{"model": "sound classifier", "dataset": "read English sentences (LibriTTS-R)", "train_examples": 15625, "gain_aug_db": 10, "time_shift_ms": 50, "n_mels": 64, "hop_length": 160, "input": "log_mel", "spec_augment": true, "win_length": 512, "targets": ["voice"], "num_classes": 2, "arch": "tdnn", "norm": "batchnorm", "hidden_act": "elu", "depths": [12], "kernel_size": 5, "stem": "single", "widths": [128], "label_smoothing": 0.1, "loss": "cross_entropy", "init": "lecun_normal", "optimizer": "adamw", "learning_rate": 0.0047, "beta1": 0.9, "beta2": 0.999, "eps": 1e-06, "max_grad_norm": 1.0, "max_steps": 18300, "batch_size": 128, "epochs": 149.9, "lr_schedule": "wsd", "decay_fraction": 0.2, "final_lr_fraction": 0.01, "warmup_steps": 1830, "weight_decay": 0.1}
Rows from block 6 of a small sound classifier, named by matrix and row number. Each number is 128 + 24 x the weight over its row's rms, rounded and kept within 0 to 255. All counts start at 0. Numbers have three digits each.
After each channel's rows are labels from the 100 clips, of 14976, where the channel reaches its highest value: "top examples" is what is common among them. Only what is clearly more common there than usual is listed. The data: read English sentences (LibriTTS-R).
# conv: width-5 conv (model.blocks.6.conv.weight, 128x128x5, each kernel summed), inputs 0-127

conv.37:170147116112113124127104149119184164095120113127122127085147084118121115114141123148165122153119123118162119174089123147172157108086100090116112121173148133143163106141114120110154096097124117159156126122121165120117125100158111108117175117120127104094148117129151090151082106131170177145094119149106118162162122172119124142156119147124165120150115115111082121100120107129139155152125
top examples: voice: female

conv.2:169152117117116121126115154114184167102112108124120126095154093116115115112145121154166119156116121114164117176101120158173162114096103101109111119180147136146157109145109117110159101109122119159161123120115168118107123104163115110115178114113130111108151107132156099155097110132178178146105111149113116165166120182116121146162116154122165119154120117118093114103117117131143160148123
top examples: voice: female

conv.53:163109099102099113122083107109152112086122113125108124102113130115129101104152111112138116108107109127149114155084109129150113092079074085122108119139168143156170091114113112108131107080117102107120121104128117118112117108142099103115154116122123096080156113131108081107081091116146152171092123168101111157113105140111114112113118113120130107153104103102131124076114085127112142155120
top examples: voice: female

conv.90:166156120117117123126113157117182172100116111126122126094158090116117117114142123156166120159118123116162117174100123157172167113094103101112112119178143135142153110149112118111160101107125120163164125122117172118112123104161116110116175116117130111106148111132159097158096110135177177141104115145112117162171122179117123150166118157122167121150120118117090117104118115131147157145123
top examples: voice: female

conv.59:109154181142162133139125178134134145115133133089138134111110085148138152146106161164178145171145115132145145135126123116146132132105114127121157149099110175116076155109133146134163123110074157176114095139137146129139138129128147136149119139135172138109104138177182109184121133090157148115130136100135146120141137101148133106135147125147184108101151158148085133112144129138104131084142
top examples: voice: female

conv.49:148119073100079118130079117104148128094105090133099133093123116136098094096131081118129138117105121094128135143091119131130128088082126092104125140134118111122147069125093134101123098072131094120123133102098132148107135097124094104131145091102105100070127107108119086117087083125142143118094104123097132139129104138139118122129087126136123119131100086100115103126135081122123122138134
top examples: voice: female

conv.84:112112124103110132121095110124108133119083126142134124146127163114079124127107120103083120104128143108088116098091134118086134107107122092112107116104088096099107114130141118147088151102145113106121137136079132131090126153091122142112109129084097095097091091093115107110093109129099094091097073090101113102132137106119131127134113130119084146099095113091162087126118097120127088121121
top examples: voice: female

conv.72:169151114114110121127110152116182164098120110126119127091152086118120112110145120152166122155115121116164119175096121155174160109092106097116114121179147133145158104144109119109158098104124115159159125119120165120118125101163111107118177115120127108102150118130154095154092106134173176145101120149109119163164119180119121146159117151124165119153117113115085121106120112130143160150125
top examples: voice: female

conv.51:131118087095083120131068117113128122087123103133106134074119099140118098101127092118127139117109124110128139127078123124129122087078135079121131142125114112119134076122102137102123086066134096118117133109118124150126135089124090098135128103119107092061123127111119082117072085125130127114083123119091138126122110128143120120123102121137122124125096090095097120135138075123121123132134
top examples: voice: female

conv.5:128153169113126132127102162153137146104166157132169128104138065135171127130115179157160130163132147170150135134099151127156143115101119100158146127113114119117102126144144140132154120101140126168130133166171141130180130128146121119141131167170125106099116181123162103165098116141139139112100168110106143126144165113139132145143182140128168156115115126111064167119136106123143146123128
top examples: voice: female

conv.38:124131190126141137125117142161123118115166170128185121119114082124177139141112206138154124143142148186148126124115152112150117125114096115157137123091122138120107141124155132141145133116134137147104128178177114123176125141136130127132121180171141119115116177140141115145114127126124126121115167115120130121117176091129138123117208118124157157111129140125081169097128120127123138130125
top examples: voice: female

conv.14:087102145139142130128148102131081084154115134127133128176103183130116138138114132103092129095135131127096130087166130108088092142159107165117127130092101128114084144109136129141101161151127137087087127133116085131110129155096142147129088129116129148154105109129105155102173143117096086110157108100143129097086133095130130105096128104129089132103137140140191117109129144128109099096129
top examples: voice: male

conv.95:093101138143139131128147102131091084154119132131133127165103182130119139137104129101089130100135134124090130091166132093086091141160125165122133129094099127107089142111134131138093154153135136097084132133119085130116130149089144143131092128119127152154093116126101157101171142126087089106160116095148132094087133092131131110091126098129091136090140137143185119125131144127114090094129
top examples: voice: male

conv.9:075106148130142136129133110137080103141115138129140126151100160127121141142098140105093129104140138132087128082137137095081103138141089137119120128082085124099066144103140130142096147138130138101088129141121105126100131146082136143126081134118127131137081098127111140110139141113100085093134107078131126086103141086127136101105135102129094140081128141127162119091129133128104084077130
top examples: voice: male

conv.35:168153118117116122127114155115184168101114109125121126095154091116116116113145122154166120157117121115164117176100121158173163113095104101111112119180146135145156109146110117111160101108123119160162124120116169118110123104163115110116178114115130111107150110132157098156096110133178178144104114148112117164167121181117122147163117155122166119153120117117091116104118116131144159148124
top examples: voice: female

conv.61:122132201126147138124120143161122119116160171130192120121116089119169144146109214139152121144145152180144122123114154112146118128115096115153132118091119139118104149125159128143144134120138141148106130185169116119168123142133133129128119179164141119119114170140143115146113131128124125118114161111120127121118183091124139124119204119121156161109129145125088163097124123128124135126123
top examples: voice: female

conv.4:164156120115116123126110157119182173097119113127123126091158086117120116114140124156166121160119124117161118173097124154171167111090103098115113120176142133141152110149113119111158099104127119165163127123120172118116124103159114109117173117119129109102146116131159094159092109137174176140101118143110118160171123175118124151166120156122168123148119118116086120104119112130148156144124
top examples: voice: female

conv.21:136120082096082121130072119111136126090114098133101133080121105139107099099127087120128138119110122101129138133080121127130125089079130081112129141129113110119137075124098137101124089068133097121119133105107129149117135090124092102134134096110106093063123117110121083120075085126135133114085113118092136130126106132142121122126094124136124122126096091095102112130137077123122123133133
top examples: voice: female

conv.99:167137121108112126129090143126179144090138122127127129074126068126141116117135131142171127147122125133166126169076127133176137108080092077130120127146150135139162107127118127112154092086125116155131127126141147126139128099154107106126166128139127097081142139131144086146066107125162171146084143146102126155143126146127126127137134130128170122141111115107061138093127097128126152151129
top examples: voice: female

conv.54:107172153125137131129110178136132186108135135130140131098164067144131136134110144169156135181134137132136142127110137135145177121100118111138144136135091119104078136161135141127151110101138136188158133142131175137150132116137132122142121142134128120098103150125179103180107123149148137093114136094119149113181141133146131166174139164133169141108126136123063134119140113124163135095131
top examples: voice: female

conv.57:175117098104105120126088115116172126091125115126109127093119103117128108109146113119145123116115115126152118169072116134157124103080092074121106124151169140151183098120113117111136102083120109118127124109128132123118124105146101109115169117125125093081154118131116085115065101119158167168083125167100113164126109152117121118125120121125137108153106108103101126093118092128118145160125
top examples: voice: female

conv.31:080099145132141134127136099134083097146112135134138126158105170126117140140102136097086128093138139128088128084146137099084100139147099145117122127093087119100072143110138129142091151142137137088089134139117097128100130148088138144126087131116123136142087098121101145098149141123094084095141105084135127089098139094128134108101131103127085141089129140129174116101129135126112088083128
top examples: voice: male

conv.110:160104104102100116125068104114151107081129117127112126093108124123136104107143114109137123103111114131145122155082115125145109089072079083129114125130156139145163093111116121107129100068121103101114124109135114123124121103135099098122152119129120096067147125127107075105077091115147153158091134155101117153109109131118117109110122109125127111144102104101124130080122073126109136147124
top examples: voice: female