Weights of a small sound classifier: activation elu.
Rows from block 4, named by matrix and row number. Each number is 128 + 24 x the weight over the matrix's rms, rounded and kept within 0 to 255. All counts start at 0.
# conv: width-5 conv, dilation 3 (model.blocks.4.conv.weight, 128x128x5), inputs 88-95, a 5 kernel for each
conv.0 [ 70 119 148 134 143  95 123 144 126 134 190 117 131 108  41  72 138 159 145 165 123 115 144 111 122 109 129 114 140 111  74 124 142 145 141  97 124 135 129 126]
conv.1 [ 77 123 125 116 139  99 123 139 122 153 169 124 117 118  80  78 134 138 133 172 115 105 130 120 151 124 132 118 153 114  81 130 125 124 129 101 126 132 126 131]
conv.2 [194 165 133  95  84 134 116 147 107 138 136 123  89 125 130 183 150 128  96 108 144 121 125 123 142  99  84 100 149 155 176 160 126  83  79 123 124 136 123 135]
conv.3 [102 111 127 115 136 139 136 128 132 113  84 112 116 125 177 127 120 132 122 111 139 136 123 120 117 137 138 136 107 115  92 115 130 123 145 143 137 129 124 112]
conv.4 [ 73 119 133 153 142  89 121 128 116 125 181  89 136 143  85  76 136 148 153 133 123 110 143 120 103 113 126 116 123 118  69 123 128 159 146  97 117 131 124 120]
conv.5 [117 128 124 121 132 135 140 131 120 123  67 107 123 119 160 119 111 118 118 123 112 129 134 115 141 125 148 141  96 121 109 134 112 112 126 129 136 131 119 131]
conv.6 [124 126 125 131 100 123 127 127 130 119 116 134 124 111 121 125 126 129 133 123 117 128 125 130 127 122 123 127 124 126 125 128 131 125  91 128 128 127 127 125]
conv.7 [ 70 150 119 136 145 151 112 167 107 142 133 141 108 173  91  92 156 117 132 143 147 137 112 129 118 139 138 117 135 131  73 142 121 151 147 147 143 140 120 130]
conv.8 [132 112 132 115 126 114 155  97 140  85  86 145 139  82 169 140 115 137 126 124 106 141 132 117 126 140 138 143  99 109 144 133 142 110 117 119 137 117 125 109]
conv.9 [207 154 134 114 103 130 114 133 118 125 169 145 109 121  94 181 144 125 109 116 139 129 122 124 118  97 114 113 162 153 196 139 131 109 102 124 124 130 129 126]
conv.10 [146 123 134 103 129 120  97 161 117 140 187 157 128 113  35 146 125 135 113 162 155 115 132 127 139 122 127 103 186 109 138 125 138 114 124 123 114 141 134 132]
conv.11 [ 89  89 116 139 135 103 132 102 144  94 134 107 168  99 141 107 118 141 133 110 111 129 142 118  84 147 121 101 109  97  87  91 115 135 155 118 129 122 124 107]
conv.12 [108 126  98 128 144 109 157  94 140  88  74 108 138 103 178 116 139 127 148 129  92 142 137 113 121 135 130 146 101 108 118 136 107 124 151 119 140 120 123 110]
conv.13 [236 172 124  97 102 127 105 113 106 128 143 127 107 135 129 224 155 109  78  93 137 130 124 105 109  49 111 143 152 150 224 164 114  94 107  98 114 139 128 122]
conv.14 [124 115  99  96  99 142 142 158 123 114  60  53  56  80  97 140 133 128 113 110 129 120 124 124 124 127 117 121 114 111 128 133 119 114 110 140 133 132 109 108]
conv.15 [ 79 152 145 133 130 152 110 173 114 149 149 169 129 149  65 103 148 136 132 157 149 136 123 133 135 142 153 105 155 116  84 153 143 148 121 150 141 142 125 142]
conv.16 [ 83 131 114 136 137 118 134 129 124 135 146 119 134 124 101  96 142 126 139 149 117 118 136 123 133 124 128 122 136 120  93 138 118 142 131 123 132 127 125 126]
conv.17 [172  98 119 128 145  90 140 104 131 141 116 102 134 140 178 157  93 117  90 110 134 123 130 112 141 132  87 113  99 117 171 109 113 121 150  89 132 125 124 137]
conv.18 [106 134 139 158  98 152 151 138 114 111  38 145 132 115 129 129 157 129 152 104 105 175 111 127 109 140 125 130 117  95 112 120 159 151 105 149 157 126 121 114]
conv.19 [162 105  96 119 133  93  68  88  93  86  94 111 132 128 148 132 101 103 120 117 102 113 128 125 112 186 201 183 147 132 163  95  83 101 119  97 103 116 120 112]
conv.20 [163 174 150 112  88 139 117 145  99 127  88 113  96 129 128 158 154 138 104 103 127 125 130 117 133 106  99  99 147 161 145 165 140  99  82 127 127 135 120 129]
conv.21 [137 128 140 114 116 129 131 129 126 133 120 108 123 129 140 136 127 136 121 127 131 125 126 124 141 128 125 122 124 128 131 132 134 108 107 128 129 128 126 132]
conv.22 [114 126 144 124 144 135 136 128 127 152  53 112 114 120 135 131 121 130 122 128 167 160 136 142 119 118 125 106 129 132 118 123 141 119 142 159 149 126 159 160]
conv.23 [104 121 135 111 116  94 113 114 118 110 103 114 104  94 104 118 121 133 127 142 109 117 116 118 130 114 124 108 115 116  66  86 112  80  76 127 120 115 121 123]
conv.24 [157 113 107 190 204 153 134 150 145 129  68  75  93 166 167 160 118 113 160 153 152 105 107 128 115 138 113 113  94 151 156  97  99 192 218 148 127 139 126 113]
conv.25 [ 76  91  92  87  80 126 127 135 132 125 144 111 105 104  99 100 117 123 123 125 124 116 123 125 134 124 120 121 131 121  77 102 102  92  74 128 128 130 125 121]
conv.26 [164 141 140 142 149 143 139 137 138 133  88 111 124 130 125 158 122 124 124 117 143 131 133 128 105 130 137 129 131 133 167 138 140 146 157 135 127 130 136 126]
conv.27 [115 123 149 109 106 106 121 119 121 109 105 117 104 100 112 119 125 142 127 139 107 120 117 119 138 116 121 107 115 117  92  96 134  81  67 129 124 119 122 122]
conv.28 [110 124 137 124 144 141 144 131 130 106  46 102 131 123 182 116 104 124 114 115 114 129 137 114 129 125 145 140  92 112 104 125 125 121 144 134 139 129 120 119]
conv.29 [136 172 136 115 108 167 123 159  86 136  41 114  74 140 144 161 154 127 106 100 147 138 114 117 133 136 101  98 129 162 118 160 132  99 120 155 136 140 112 127]
conv.30 [173 105  96 119 132  83  61  80  83  92 101 109 127 133 148 143 108 103 118 116 109 121 125 125 107 172 189 177 160 135 174  90  82 101 122  93 103 115 119 108]
conv.31 [ 73 126 121 130 163 107 132 129 122 115 158 121 129 155 139  75 121 131 132 144 134 111 141 116 112 135 112 138 119 106  77 133 109 135 160 115 127 130 121 119]
conv.32 [130  82 153  91  97 139 109 150 106 131 183 153  97  93  53 142 101 151 109 127 152 135 116 102 134 113 137 111 172 141 117  81 162  98  98 138 120 135 124 127]
conv.33 [123  84 125 143 144 116 125 121 128 120 133 127 141 113 150 121 106 131 128 130 120 127 128 124 124 159 126 124 126 118 132  79 116 135 135 121 125 125 128 126]
conv.34 [195 133 109 137 129 103 128 109 134 115 164 147 126 116 123 186 123 107 119 109 153 131 136 119  93 134  78 157 132  90 198 142 106 136 130  97 109 118 127  99]
conv.35 [101 117  90 104  89 147 141 119 130 117 105 111 138 114 128 128 140 113 127 108 131 129 132 119 131 146 122 128 128 125 111 129 103 112  93 145 136 124 120 119]
conv.36 [164  96 165  95 117 140 117 144 109 130 187 130 108  39   6 147 120 162 118 128 125 132 141 121  98  89 122 120 181 128 170  88 171 100 131 109 126 131 129 110]
conv.37 [145 113 146 131 128  92  96 139 109 137 239 142 122 141  49 121 120 152 124 144 152  97 136 120 106 115 106 118 159 104 141 116 138 137 121 105  98 131 124 121]
conv.38 [187 168 158 101  84 129 123 132 106 131 110 108 112 125 126 172 150 144  96 106 125 124 132 118 137  87  96  98 145 154 171 162 143  87  72 113 129 131 122 134]
conv.39 [116 139 122 137 122 131 128 128 127 123 129 136 125 121 117 125 135 127 132 123 126 132 128 127 120 130 125 128 127 125 116 135 129 140 128 132 129 128 127 125]
conv.40 [122 113 130 121 151 108 137 128 126 136 181 114 129 151 138 101 105 133 114 137 139 104 138 115 134 138 110 133 117 115 125 123 115 122 143 115 125 129 125 136]
conv.41 [125 139 131 109 100 131 131 129 123 133 115 107 115 123 134 132 138 139 123 125 126 124 125 123 144 131 118 119 126 129 121 142 126 101  89 129 130 127 123 132]
conv.42 [ 76  85  88  99 103 121 132 135 133 127 151 110 101  94  81  93 121 122 133 137 115 112 125 125 130 125 122 125 137 121  83  95  98 103  98 123 131 129 127 120]
conv.43 [142 130 139 141 153 154 141 141 135 143  57 115 118 134 138 145 116 126 128 126 153 136 130 138 116 132 128 122 128 132 149 128 138 142 160 153 135 127 145 139]
conv.44 [151 134 144 145 157 156 137 134 132 129  62 103 119 128 128 148 122 128 131 129 149 130 131 137 116 138 140 136 135 144 157 127 141 146 163 150 132 131 139 130]
conv.45 [152 106 148 116 102 150 100 148 111 126 183 179  72 101  47 163 117 139 119 123 151 143 101 123 108 110 118 116 162 139 141  95 161 120 108 144 120 133 125 117]
conv.46 [112 145 135 122 128 125  98 162 110 131 177 166 117 131  48 115 139 132 121 147 139 124 127 128 119 121 130 107 163 128 111 142 135 130 122 125 122 138 126 127]
conv.47 [157 139 133 124 144 133 129 119 133 131  84 106 114 101 109 151 130 128 123 125 150 140 138 132 111 137 147 149 142 139 161 134 126 123 149 139 131 130 142 127]
conv.48 [ 72 116  89  93  86 122 117 124 134 142 148 130 120 110 108  89 141 117 129 135 116 119 122 134 152 133 112 123 147 144  78 120  91  91  80 128 125 129 133 139]
conv.49 [143 117 132 128  78 118 125 135 144 100 123 128  87  91 117 147 119 138 144 108 110 127 109 141 124 115 125 125 122 135 143 125 150 130  77 123 126 127 129 114]
conv.50 [ 62 127 102 137 179  92 137 110 134 107 144  95 157 119 156  67 142 133 146 156 104 103 154 109 110 121 118 134 124  97  71 129  90 142 181 101 123 126 124 109]
conv.51 [110 145 141 150 149 151 110 152 107 133 117 133 113 134  69 127 153 139 143 131 119 139 123 130  70 115 123 122 142 150 117 123 148 154 163 138 131 133 124 112]
conv.52 [131 103 122 131 152 115 123 115 128 115 109 131 138 109 157 123 110 128 123 131 119 131 128 122 120 168 129 146 127 111 140  99 109 121 143 120 124 124 129 123]
conv.53 [ 68 100  85  88  88 126 114 125 124 117 151 133 126 111 107  93 122 115 122 125 118 113 123 120 129 133 115 127 137 122  79 108  92  93  85 129 121 128 120 116]
conv.54 [178 119 143 109 107 125 128 133 125 140 173 125 120 137 124 163 106 134 101 127 148 109 125 126 148 130 113 126 137 126 170 129 135 107  92 124 123 128 128 139]
conv.55 [114 118 161 153  82 121 160 114 125  91  83 124 171  79  99 129 139 144 148 115  89 134 147 114 127 116 108 134 127 118 115 126 165 141  68 129 151 122 119 120]
conv.56 [111 134 111 140 139 127 118 147 112 134 140 131 134 130  82 119 144 120 138 143 112 125 131 123 108 116 124 118 140 144 116 120 116 143 140 128 129 130 126 123]
conv.57 [ 99 124  84 133 161 121 146 126 136  93  38  86 125 131 206 114 148 120 147 129  94 146 124 119 116 131 124 141  96 101 100 109  96 139 168 128 144 126 121 104]
conv.58 [100 129  88 136 139 102 143 114 143  91  46  95 144 103 185 115 143 117 154 118  91 131 139 123 114 141 118 145  99 108  98 129  90 132 147 114 134 128 125 109]
conv.59 [102 136 113 112 173 122 115 116 139 110 103 100 148 129 152 113 153 144 120 134 107 131 135 123  86 125 110 111 120 113  98 119 118 118 192 127 122 121 128 106]
conv.60 [164 139 138 141 154 141 135 131 133 129  89 109 122 129 126 157 122 124 125 120 145 129 134 130 105 131 138 134 130 132 168 135 137 145 163 135 125 130 134 123]
conv.61 [ 68 120 106 122 122 116 130 131 125 136 152 119 124 114  99  86 135 126 135 144 117 116 132 122 137 123 126 123 140 119  75 127 110 126 117 118 129 128 125 127]
conv.62 [182 139 146 115  85 121 130 129 121 130 124 110 143 115 125 173 138 136 113 116 119 119 135 120 145 112 109 115 140 128 173 144 139 105  69 116 129 130 123 138]
conv.63 [ 98 100 100  95  79 131 130 132 131 122 126 103  94  95 100 120 122 128 126 119 123 123 118 126 132 125 119 123 122 122  97 108 109  98  74 132 130 128 123 120]
conv.64 [129 163 126 143 118 168 126 168 105 116  15 106  76 153 145 157 157 116 123  93 137 152 102 129 110 138 124 107 121 150 118 150 137 141 136 158 142 139 117 101]
conv.65 [131 133 147 134  74 149 121 141 121 109  67 165  87 112 121 151 128 130 132 100 123 151 102 136 114 119 125 121 136 133 135 128 165 135  83 138 134 129 125 113]
conv.66 [135 122 142 122  71 169 114 161 112 118 119 172  68 111 106 170 118 131 125  97 152 154  93 123 117 132 127 118 145 141 129 119 158 124  80 164 135 137 123 110]
conv.67 [ 54 138 106 115 193 115 126 116 130 109  93  98 134 125 180  79 146 132 128 151 113 124 136 119 113 129 123 132 117  93  54 132  98 125 202 118 125 128 124 110]
conv.68 [123 122 106 158 101 154 141 131 116 112  90 132 139  94  95 147 151 108 146 115 118 150 125 116 110 144 127 132 136 110 129 114 118 152 102 152 146 131 122 120]
conv.69 [139 107 136 138 124 109 139 108 136 111 128 127 142 107 143 139 121 139 129 114 120 135 133 122 105 149 122 127 116 102 139 114 136 134 132 120 132 123 127 114]
conv.70 [104  93 147 122 131 124 138 144 125 156 192 139 122  95  44 101 115 153 146 165 135 137 136 121 142 126 146 135 155 132 110  98 144 128 136 118 141 137 135 135]
conv.71 [ 74 142 112 107 161 127 141 136 126 124 152 124 122 148 135  84 146 127 128 152 142 126 132 119 127 140 129 137 127  96  75 148 106 112 160 135 144 134 123 126]
conv.72 [129 110 108 180 189 197 149 156 158  80  91  98 136 164 177 126 114 102 145 151 137 129 124 124 128 151 138 113  93  79 147  99 112 191 185 150 143 140 119 112]
conv.73 [115 131 113 117 152 108 156  92 136  90  69 119 130  88 189 126 136 132 137 120  98 149 128 115 109 131 134 144  97  98 121 138 123 116 166 118 138 119 121 105]
conv.74 [150 140 126 156 176 152 130 137 128 115  67 102 112 145 153 140 133 116 135 140 133 126 121 125 121 125 131 130 122 155 156 125 123 160 182 138 132 131 125 120]
conv.75 [ 73  81  89  95 100 118 128 135 132 125 154 121 106  95  81  90 114 122 130 136 115 117 124 124 128 122 122 124 136 122  78  90  98 100  96 121 130 130 126 119]
conv.76 [ 94  97 120 123 147 115 132 135 130 149 195 149 132  88  66  80 122 149 157 182 118 129 138 123 143 122 134 142 160 132 113 108 119 121 144 109 134 136 135 131]
conv.77 [ 90 131  92 132 184 117 138 120 127 108  92  90 157 135 188  83 125 115 134 156  95 110 147 103 138 114 149 144  92 104  99 129  79 132 175 115 134 129 111 123]
conv.78 [115 128 126 116 121  96 111 108 116 120  91 103  90  86 102 129 127 127 130 142 122 125 113 122 128 118 120  99 118 126  77  93 104  90  89 136 124 111 125 132]
conv.79 [192 130 113 137  92 127 122 130 123 121 161 122 129 108  80 184 138 111 129 113 127 124 138 128 119 101 113 135 158 141 189 131 113 128  87 123 130 133 132 134]
conv.80 [ 74 121 115 137 173 130 126 156 130 117 125  73 112 154 154 100 140 125 142 158 143 119 123 126 127 123 108 131 119 113  64 117 122 144 177 131 129 140 128 119]
conv.81 [ 87  99 151 127 145 161 131 148 129 119  80 121  85 144 164 133 125 149 132 135 147 154  99 139 118 134 140 132 121  96  77  92 173 138 161 159 144 130 129 104]
conv.82 [ 75  74  79  92  98 120 125 138 138 119 147 119 111  93  82  97 116 119 135 136 111 105 121 123 124 129 119 126 141 124  85  89  93  99  96 122 127 130 126 113]
conv.83 [106 134 101 138 138 147 151 124 132  90   5 121 140 118 190 124 144 112 143 121 112 154 124 127 121 148 139 144 102 111 116 127 116 142 136 138 146 127 121 111]
conv.84 [ 63 127 113 135 167  94 142  97 132 105 159 102 164 107 154  74 142 142 140 142 108 105 160 102 102 129 101 142 123  94  74 133  97 140 171 103 120 122 125 106]
conv.85 [114 127 129 115 153 122 143 123 120 120  54 111 133 127 192 111 102 118  99 122 117 125 130 106 134 143 130 142  90 115 110 132 118 110 152 124 131 128 115 125]
conv.86 [115 136 114 107 161 137 128 151 118 119  73 123 117 130 151 134 148 120 102 133 114 148 109 116 100 129 117 114 131 151 114 116 130 112 171 143 137 131 129 111]
conv.87 [182 167  93 132 180 161 124 138 125 131  59 135  92 152 162 174 154  91 115 135 146 138  90 114 111 106 116 135 116 163 188 145  93 137 194 145 135 135 127 116]
conv.88 [ 91 121 125 133 154  99 134 119 126 112 166 128 139 155 134  84 110 127 126 133 137 108 142 113 103 138  96 144 115 104  96 131 113 137 148 110 122 126 122 118]
conv.89 [130 121 123 132 130 127 117 152 110 133 165 138 129 115  57 131 131 122 130 142 126 120 134 122 113 113 128 115 141 143 136 113 127 138 130 128 127 134 125 124]
conv.90 [177 118 149 118 109 119 127 133 122 141 143 114 145 141 138 163 106 135 102 133 130  94 137 124 157 129 106 127 132 128 174 126 136 111  84 108 120 129 125 144]
conv.91 [181 140 141 146 164 141 143 130 122 105 107 123 127 138 136 165 118 123 118 113 144 134 133 117  91 134 145 143 111 111 184 142 142 153 173 127 128 127 116 103]
conv.92 [156 130 136 142 154 131 129 127 128 129  82 108 119 126 126 141 120 124 129 126 138 129 131 131 115 143 149 145 140 132 160 124 131 141 158 135 129 128 132 128]
conv.93 [153 151 157 126 129 148 139 130 128 130  94 100 126 103  95 143 134 137 114 119 140 127 135 125 107 136 146 147 163 169 147 135 153 124 134 148 132 131 136 126]
conv.94 [167 135 138 114 112 109 107 141 117 153 187 128 127 132  81 144 125 133 112 150 126  93 132 123 159 106 117 113 154 142 167 137 127 111  92 103 109 131 127 154]
conv.95 [182 134 107 120 157 119 127 114 132 113 116 119 111 118 137 166 117 108 110 120 142 122 127 118 104 135 141 146 121 114 183 136 103 126 163 117 116 127 126 109]
conv.96 [ 60 121 135 125 159  90 122 151 124 132 185 110 125 118  75  66 142 149 138 165 127 115 138 111 129 113 130 113 144 112  61 127 134 136 158  96 124 137 129 130]
conv.97 [118 121 131 119 153 119 150  96 125 124  64 112 143 113 196 115 104 118  95 116 112 124 144  94 137 136  87 147  85 108 123 125 116 111 155 108 130 127 118 132]
conv.98 [ 73  76  75  85  99 121 117 133 135 117 151 128 123 104  93  93 110 114 128 139 112 102 123 124 126 130 117 128 144 127  86  91  90  92  96 123 119 129 125 113]
conv.99 [107 126 137 111 113  94 112 114 117 110 100 114 104  94 103 120 125 134 129 142 108 118 114 118 132 112 123 105 114 117  69  89 116  80  75 129 120 113 120 123]
conv.100 [ 93 149 143 134 129 128  82 165 110 150 181 168 124 140  44  99 143 141 134 157 145 118 126 134 130 128 133 104 162 123  98 150 139 147 119 127 117 140 129 141]
conv.101 [ 98 117 158 143 121 105 108 139 109 135 183 103 136 140  30  93 127 162 141 124 126 117 140 119  85 106 123 111 116 153  97 111 155 148 130 105 112 133 128 124]
conv.102 [180 121 102 120 139  94  82  89 100 115 103 131 114 114 148 163 124 113 116 114 133 147 127 111 103 149 151 159 132 102 187 115  85 106 137  96 105 117 127 112]
conv.103 [118 102 140 133 134  88 132 104 139 107 128 118 162  97 137 119 118 147 115 106 117 134 140 117  74 152 110  96 122  86 113 105 137 128 151 111 127 119 128 104]
conv.104 [ 92 130  91 125 190 127 140 127 124 128  84  81 141 143 198  89 120 111 128 157 106 113 140 107 151 119 151 138  85 116  98 130  75 124 181 122 137 132 114 135]
conv.105 [153 133 139 136 148 148 138 135 137 139  77 106 121 121 125 152 121 127 129 124 153 133 138 140 114 138 140 134 133 139 157 129 136 137 156 149 131 132 145 133]
conv.106 [101 123 126 128 157 114 128 118 125 116 145 123 140 121 144 104 119 133 127 131 124 117 139 118 113 139 130 137 118 107 107 132 114 130 158 118 122 127 125 120]
conv.107 [180 133 111 123 161 128 136 119 129 110 114 120 115 121 140 165 117 110 111 121 145 128 128 117 102 138 145 146 119 112 182 135 109 129 167 124 125 128 124 108]
conv.108 [183 135 143 137 160 135 141 127 122 107 115 122 127 132 131 167 115 125 114 112 144 132 133 116  92 133 145 140 120 112 185 136 143 144 169 124 126 127 118 105]
conv.109 [119 119 134 114 100 118 122 127 129 116 116 124 106 105 112 122 121 135 129 126 114 123 119 131 128 116 125 122 123 121 114 118 140 106  85 126 126 126 126 123]
conv.110 [ 86  80  93 107 122 115 142 137 131 136 165 126 116  94  73  87 118 129 141 158 109 122 130 120 138 131 129 128 152 129  98  91 100 108 115 113 140 134 130 127]
conv.111 [ 54 133 109 128 192  96 124 125 123 116 143  94 135 137 146  63 146 136 138 157 111 107 144 117 107 113 121 131 127 105  57 131 102 139 200 101 119 130 122 112]
conv.112 [103 119 117 109 156 109 133 113 141 105  90 125 118  83 217 117 109 125 109 114 126 131 109 109 126 153 131  96 102 107  96 128 123 125 164 123 123 124 126 108]
conv.113 [181 136 142 143 162 137 149 126 128 104 111 124 128 134 139 166 113 125 118 114 146 134 138 117  90 138 149 147 107 103 184 141 142 149 170 126 129 126 118 102]
conv.114 [ 90 104 131 102 138 110 113 125 134 120 143 113  94  99 157 107 117 145 127 118 124 118 113 121 114 110 123 115 121 105  77 118 142 119 155 118 110 130 126 103]
conv.115 [117 133 133 119 133 119 129 115 125 135  79  92  82  83 104 133 129 128 123 140 149 143 121 130 127 135 126 103 127 128  96 109 116 103 112 152 136 118 138 145]
conv.116 [ 75  75  76  91  94 116 129 137 140 122 147 118 111  95  82  93 117 120 135 135 106 109 124 125 128 126 121 127 136 126  86  90  90  97  91 117 129 131 129 116]
conv.117 [111 126 116 120 159 134 143 116 130 112  55  99 134 111 191 114 117 119 112 120 117 124 135 106 130 135 117 138  87 105 108 126  97 114 159 128 135 129 123 122]
conv.118 [156 152 151 124 142 132 141 133 124 139  82 109 117 119 107 149 136 135 118 116 144 132 132 133 104 121 138 133 145 154 154 141 149 118 154 139 132 130 137 131]
conv.119 [246 156 112 112 120 134 102 118 119 121 160 134 100 120 113 229 146 104  92 110 149 120 112 104 103  69 128 152 160 150 236 142 107 113 123 115 107 136 128 112]
conv.120 [192 152 126 100 107 144 126 130 107 118 135 123 120 103  74 182 153 115 102 115 132 138 123 108 104 120 113 107 150 157 186 140 131  87 113 140 133 136 122 120]
conv.121 [178 176 164 100  83 135 129 130  97 132  80 104 116 123 131 164 157 147  90 104 115 127 134 111 138  82  87  94 139 156 162 168 147  87  73 110 135 132 115 136]
conv.122 [105 118  89 109  87 151 142 119 131 119 104 108 134 112 122 131 141 116 130 108 134 131 133 122 129 147 126 129 127 123 114 130 100 115  92 148 138 124 121 119]
conv.123 [129 136 130 141 123 145 102 160 107 145 173 146 105 125  40 132 147 125 142 133 133 124 121 125  99 111 126 121 126 155 133 121 135 147 129 136 125 137 127 125]
conv.124 [ 67 113 124 148 155 107 137 103 125 110 161 128 167  91 148  89 127 146 137 138 115 124 146 113 105 144 114 115 130  98  80 119 109 145 158 116 125 122 126 115]
conv.125 [115 127 127 115 120  95 111 107 116 120  91 103  90  86 102 127 125 127 128 141 121 124 113 121 127 117 119  99 118 124  77  93 106  90  88 135 123 111 125 132]
conv.126 [123 103 126 125 159 110 133 108 124 131 101 123 141 116 176 121 108 124 105 127 127 132 126 110 135 154 109 118 115 112 128 104 114 114 156 114 127 122 127 133]
conv.127 [133 131  96 133 108 110 155 102 133  98 132 134 130  91 121 132 143 119 145 121 102 142 140 121 114 128 119 143 106 104 140 142 109 129 110 123 139 123 123 112]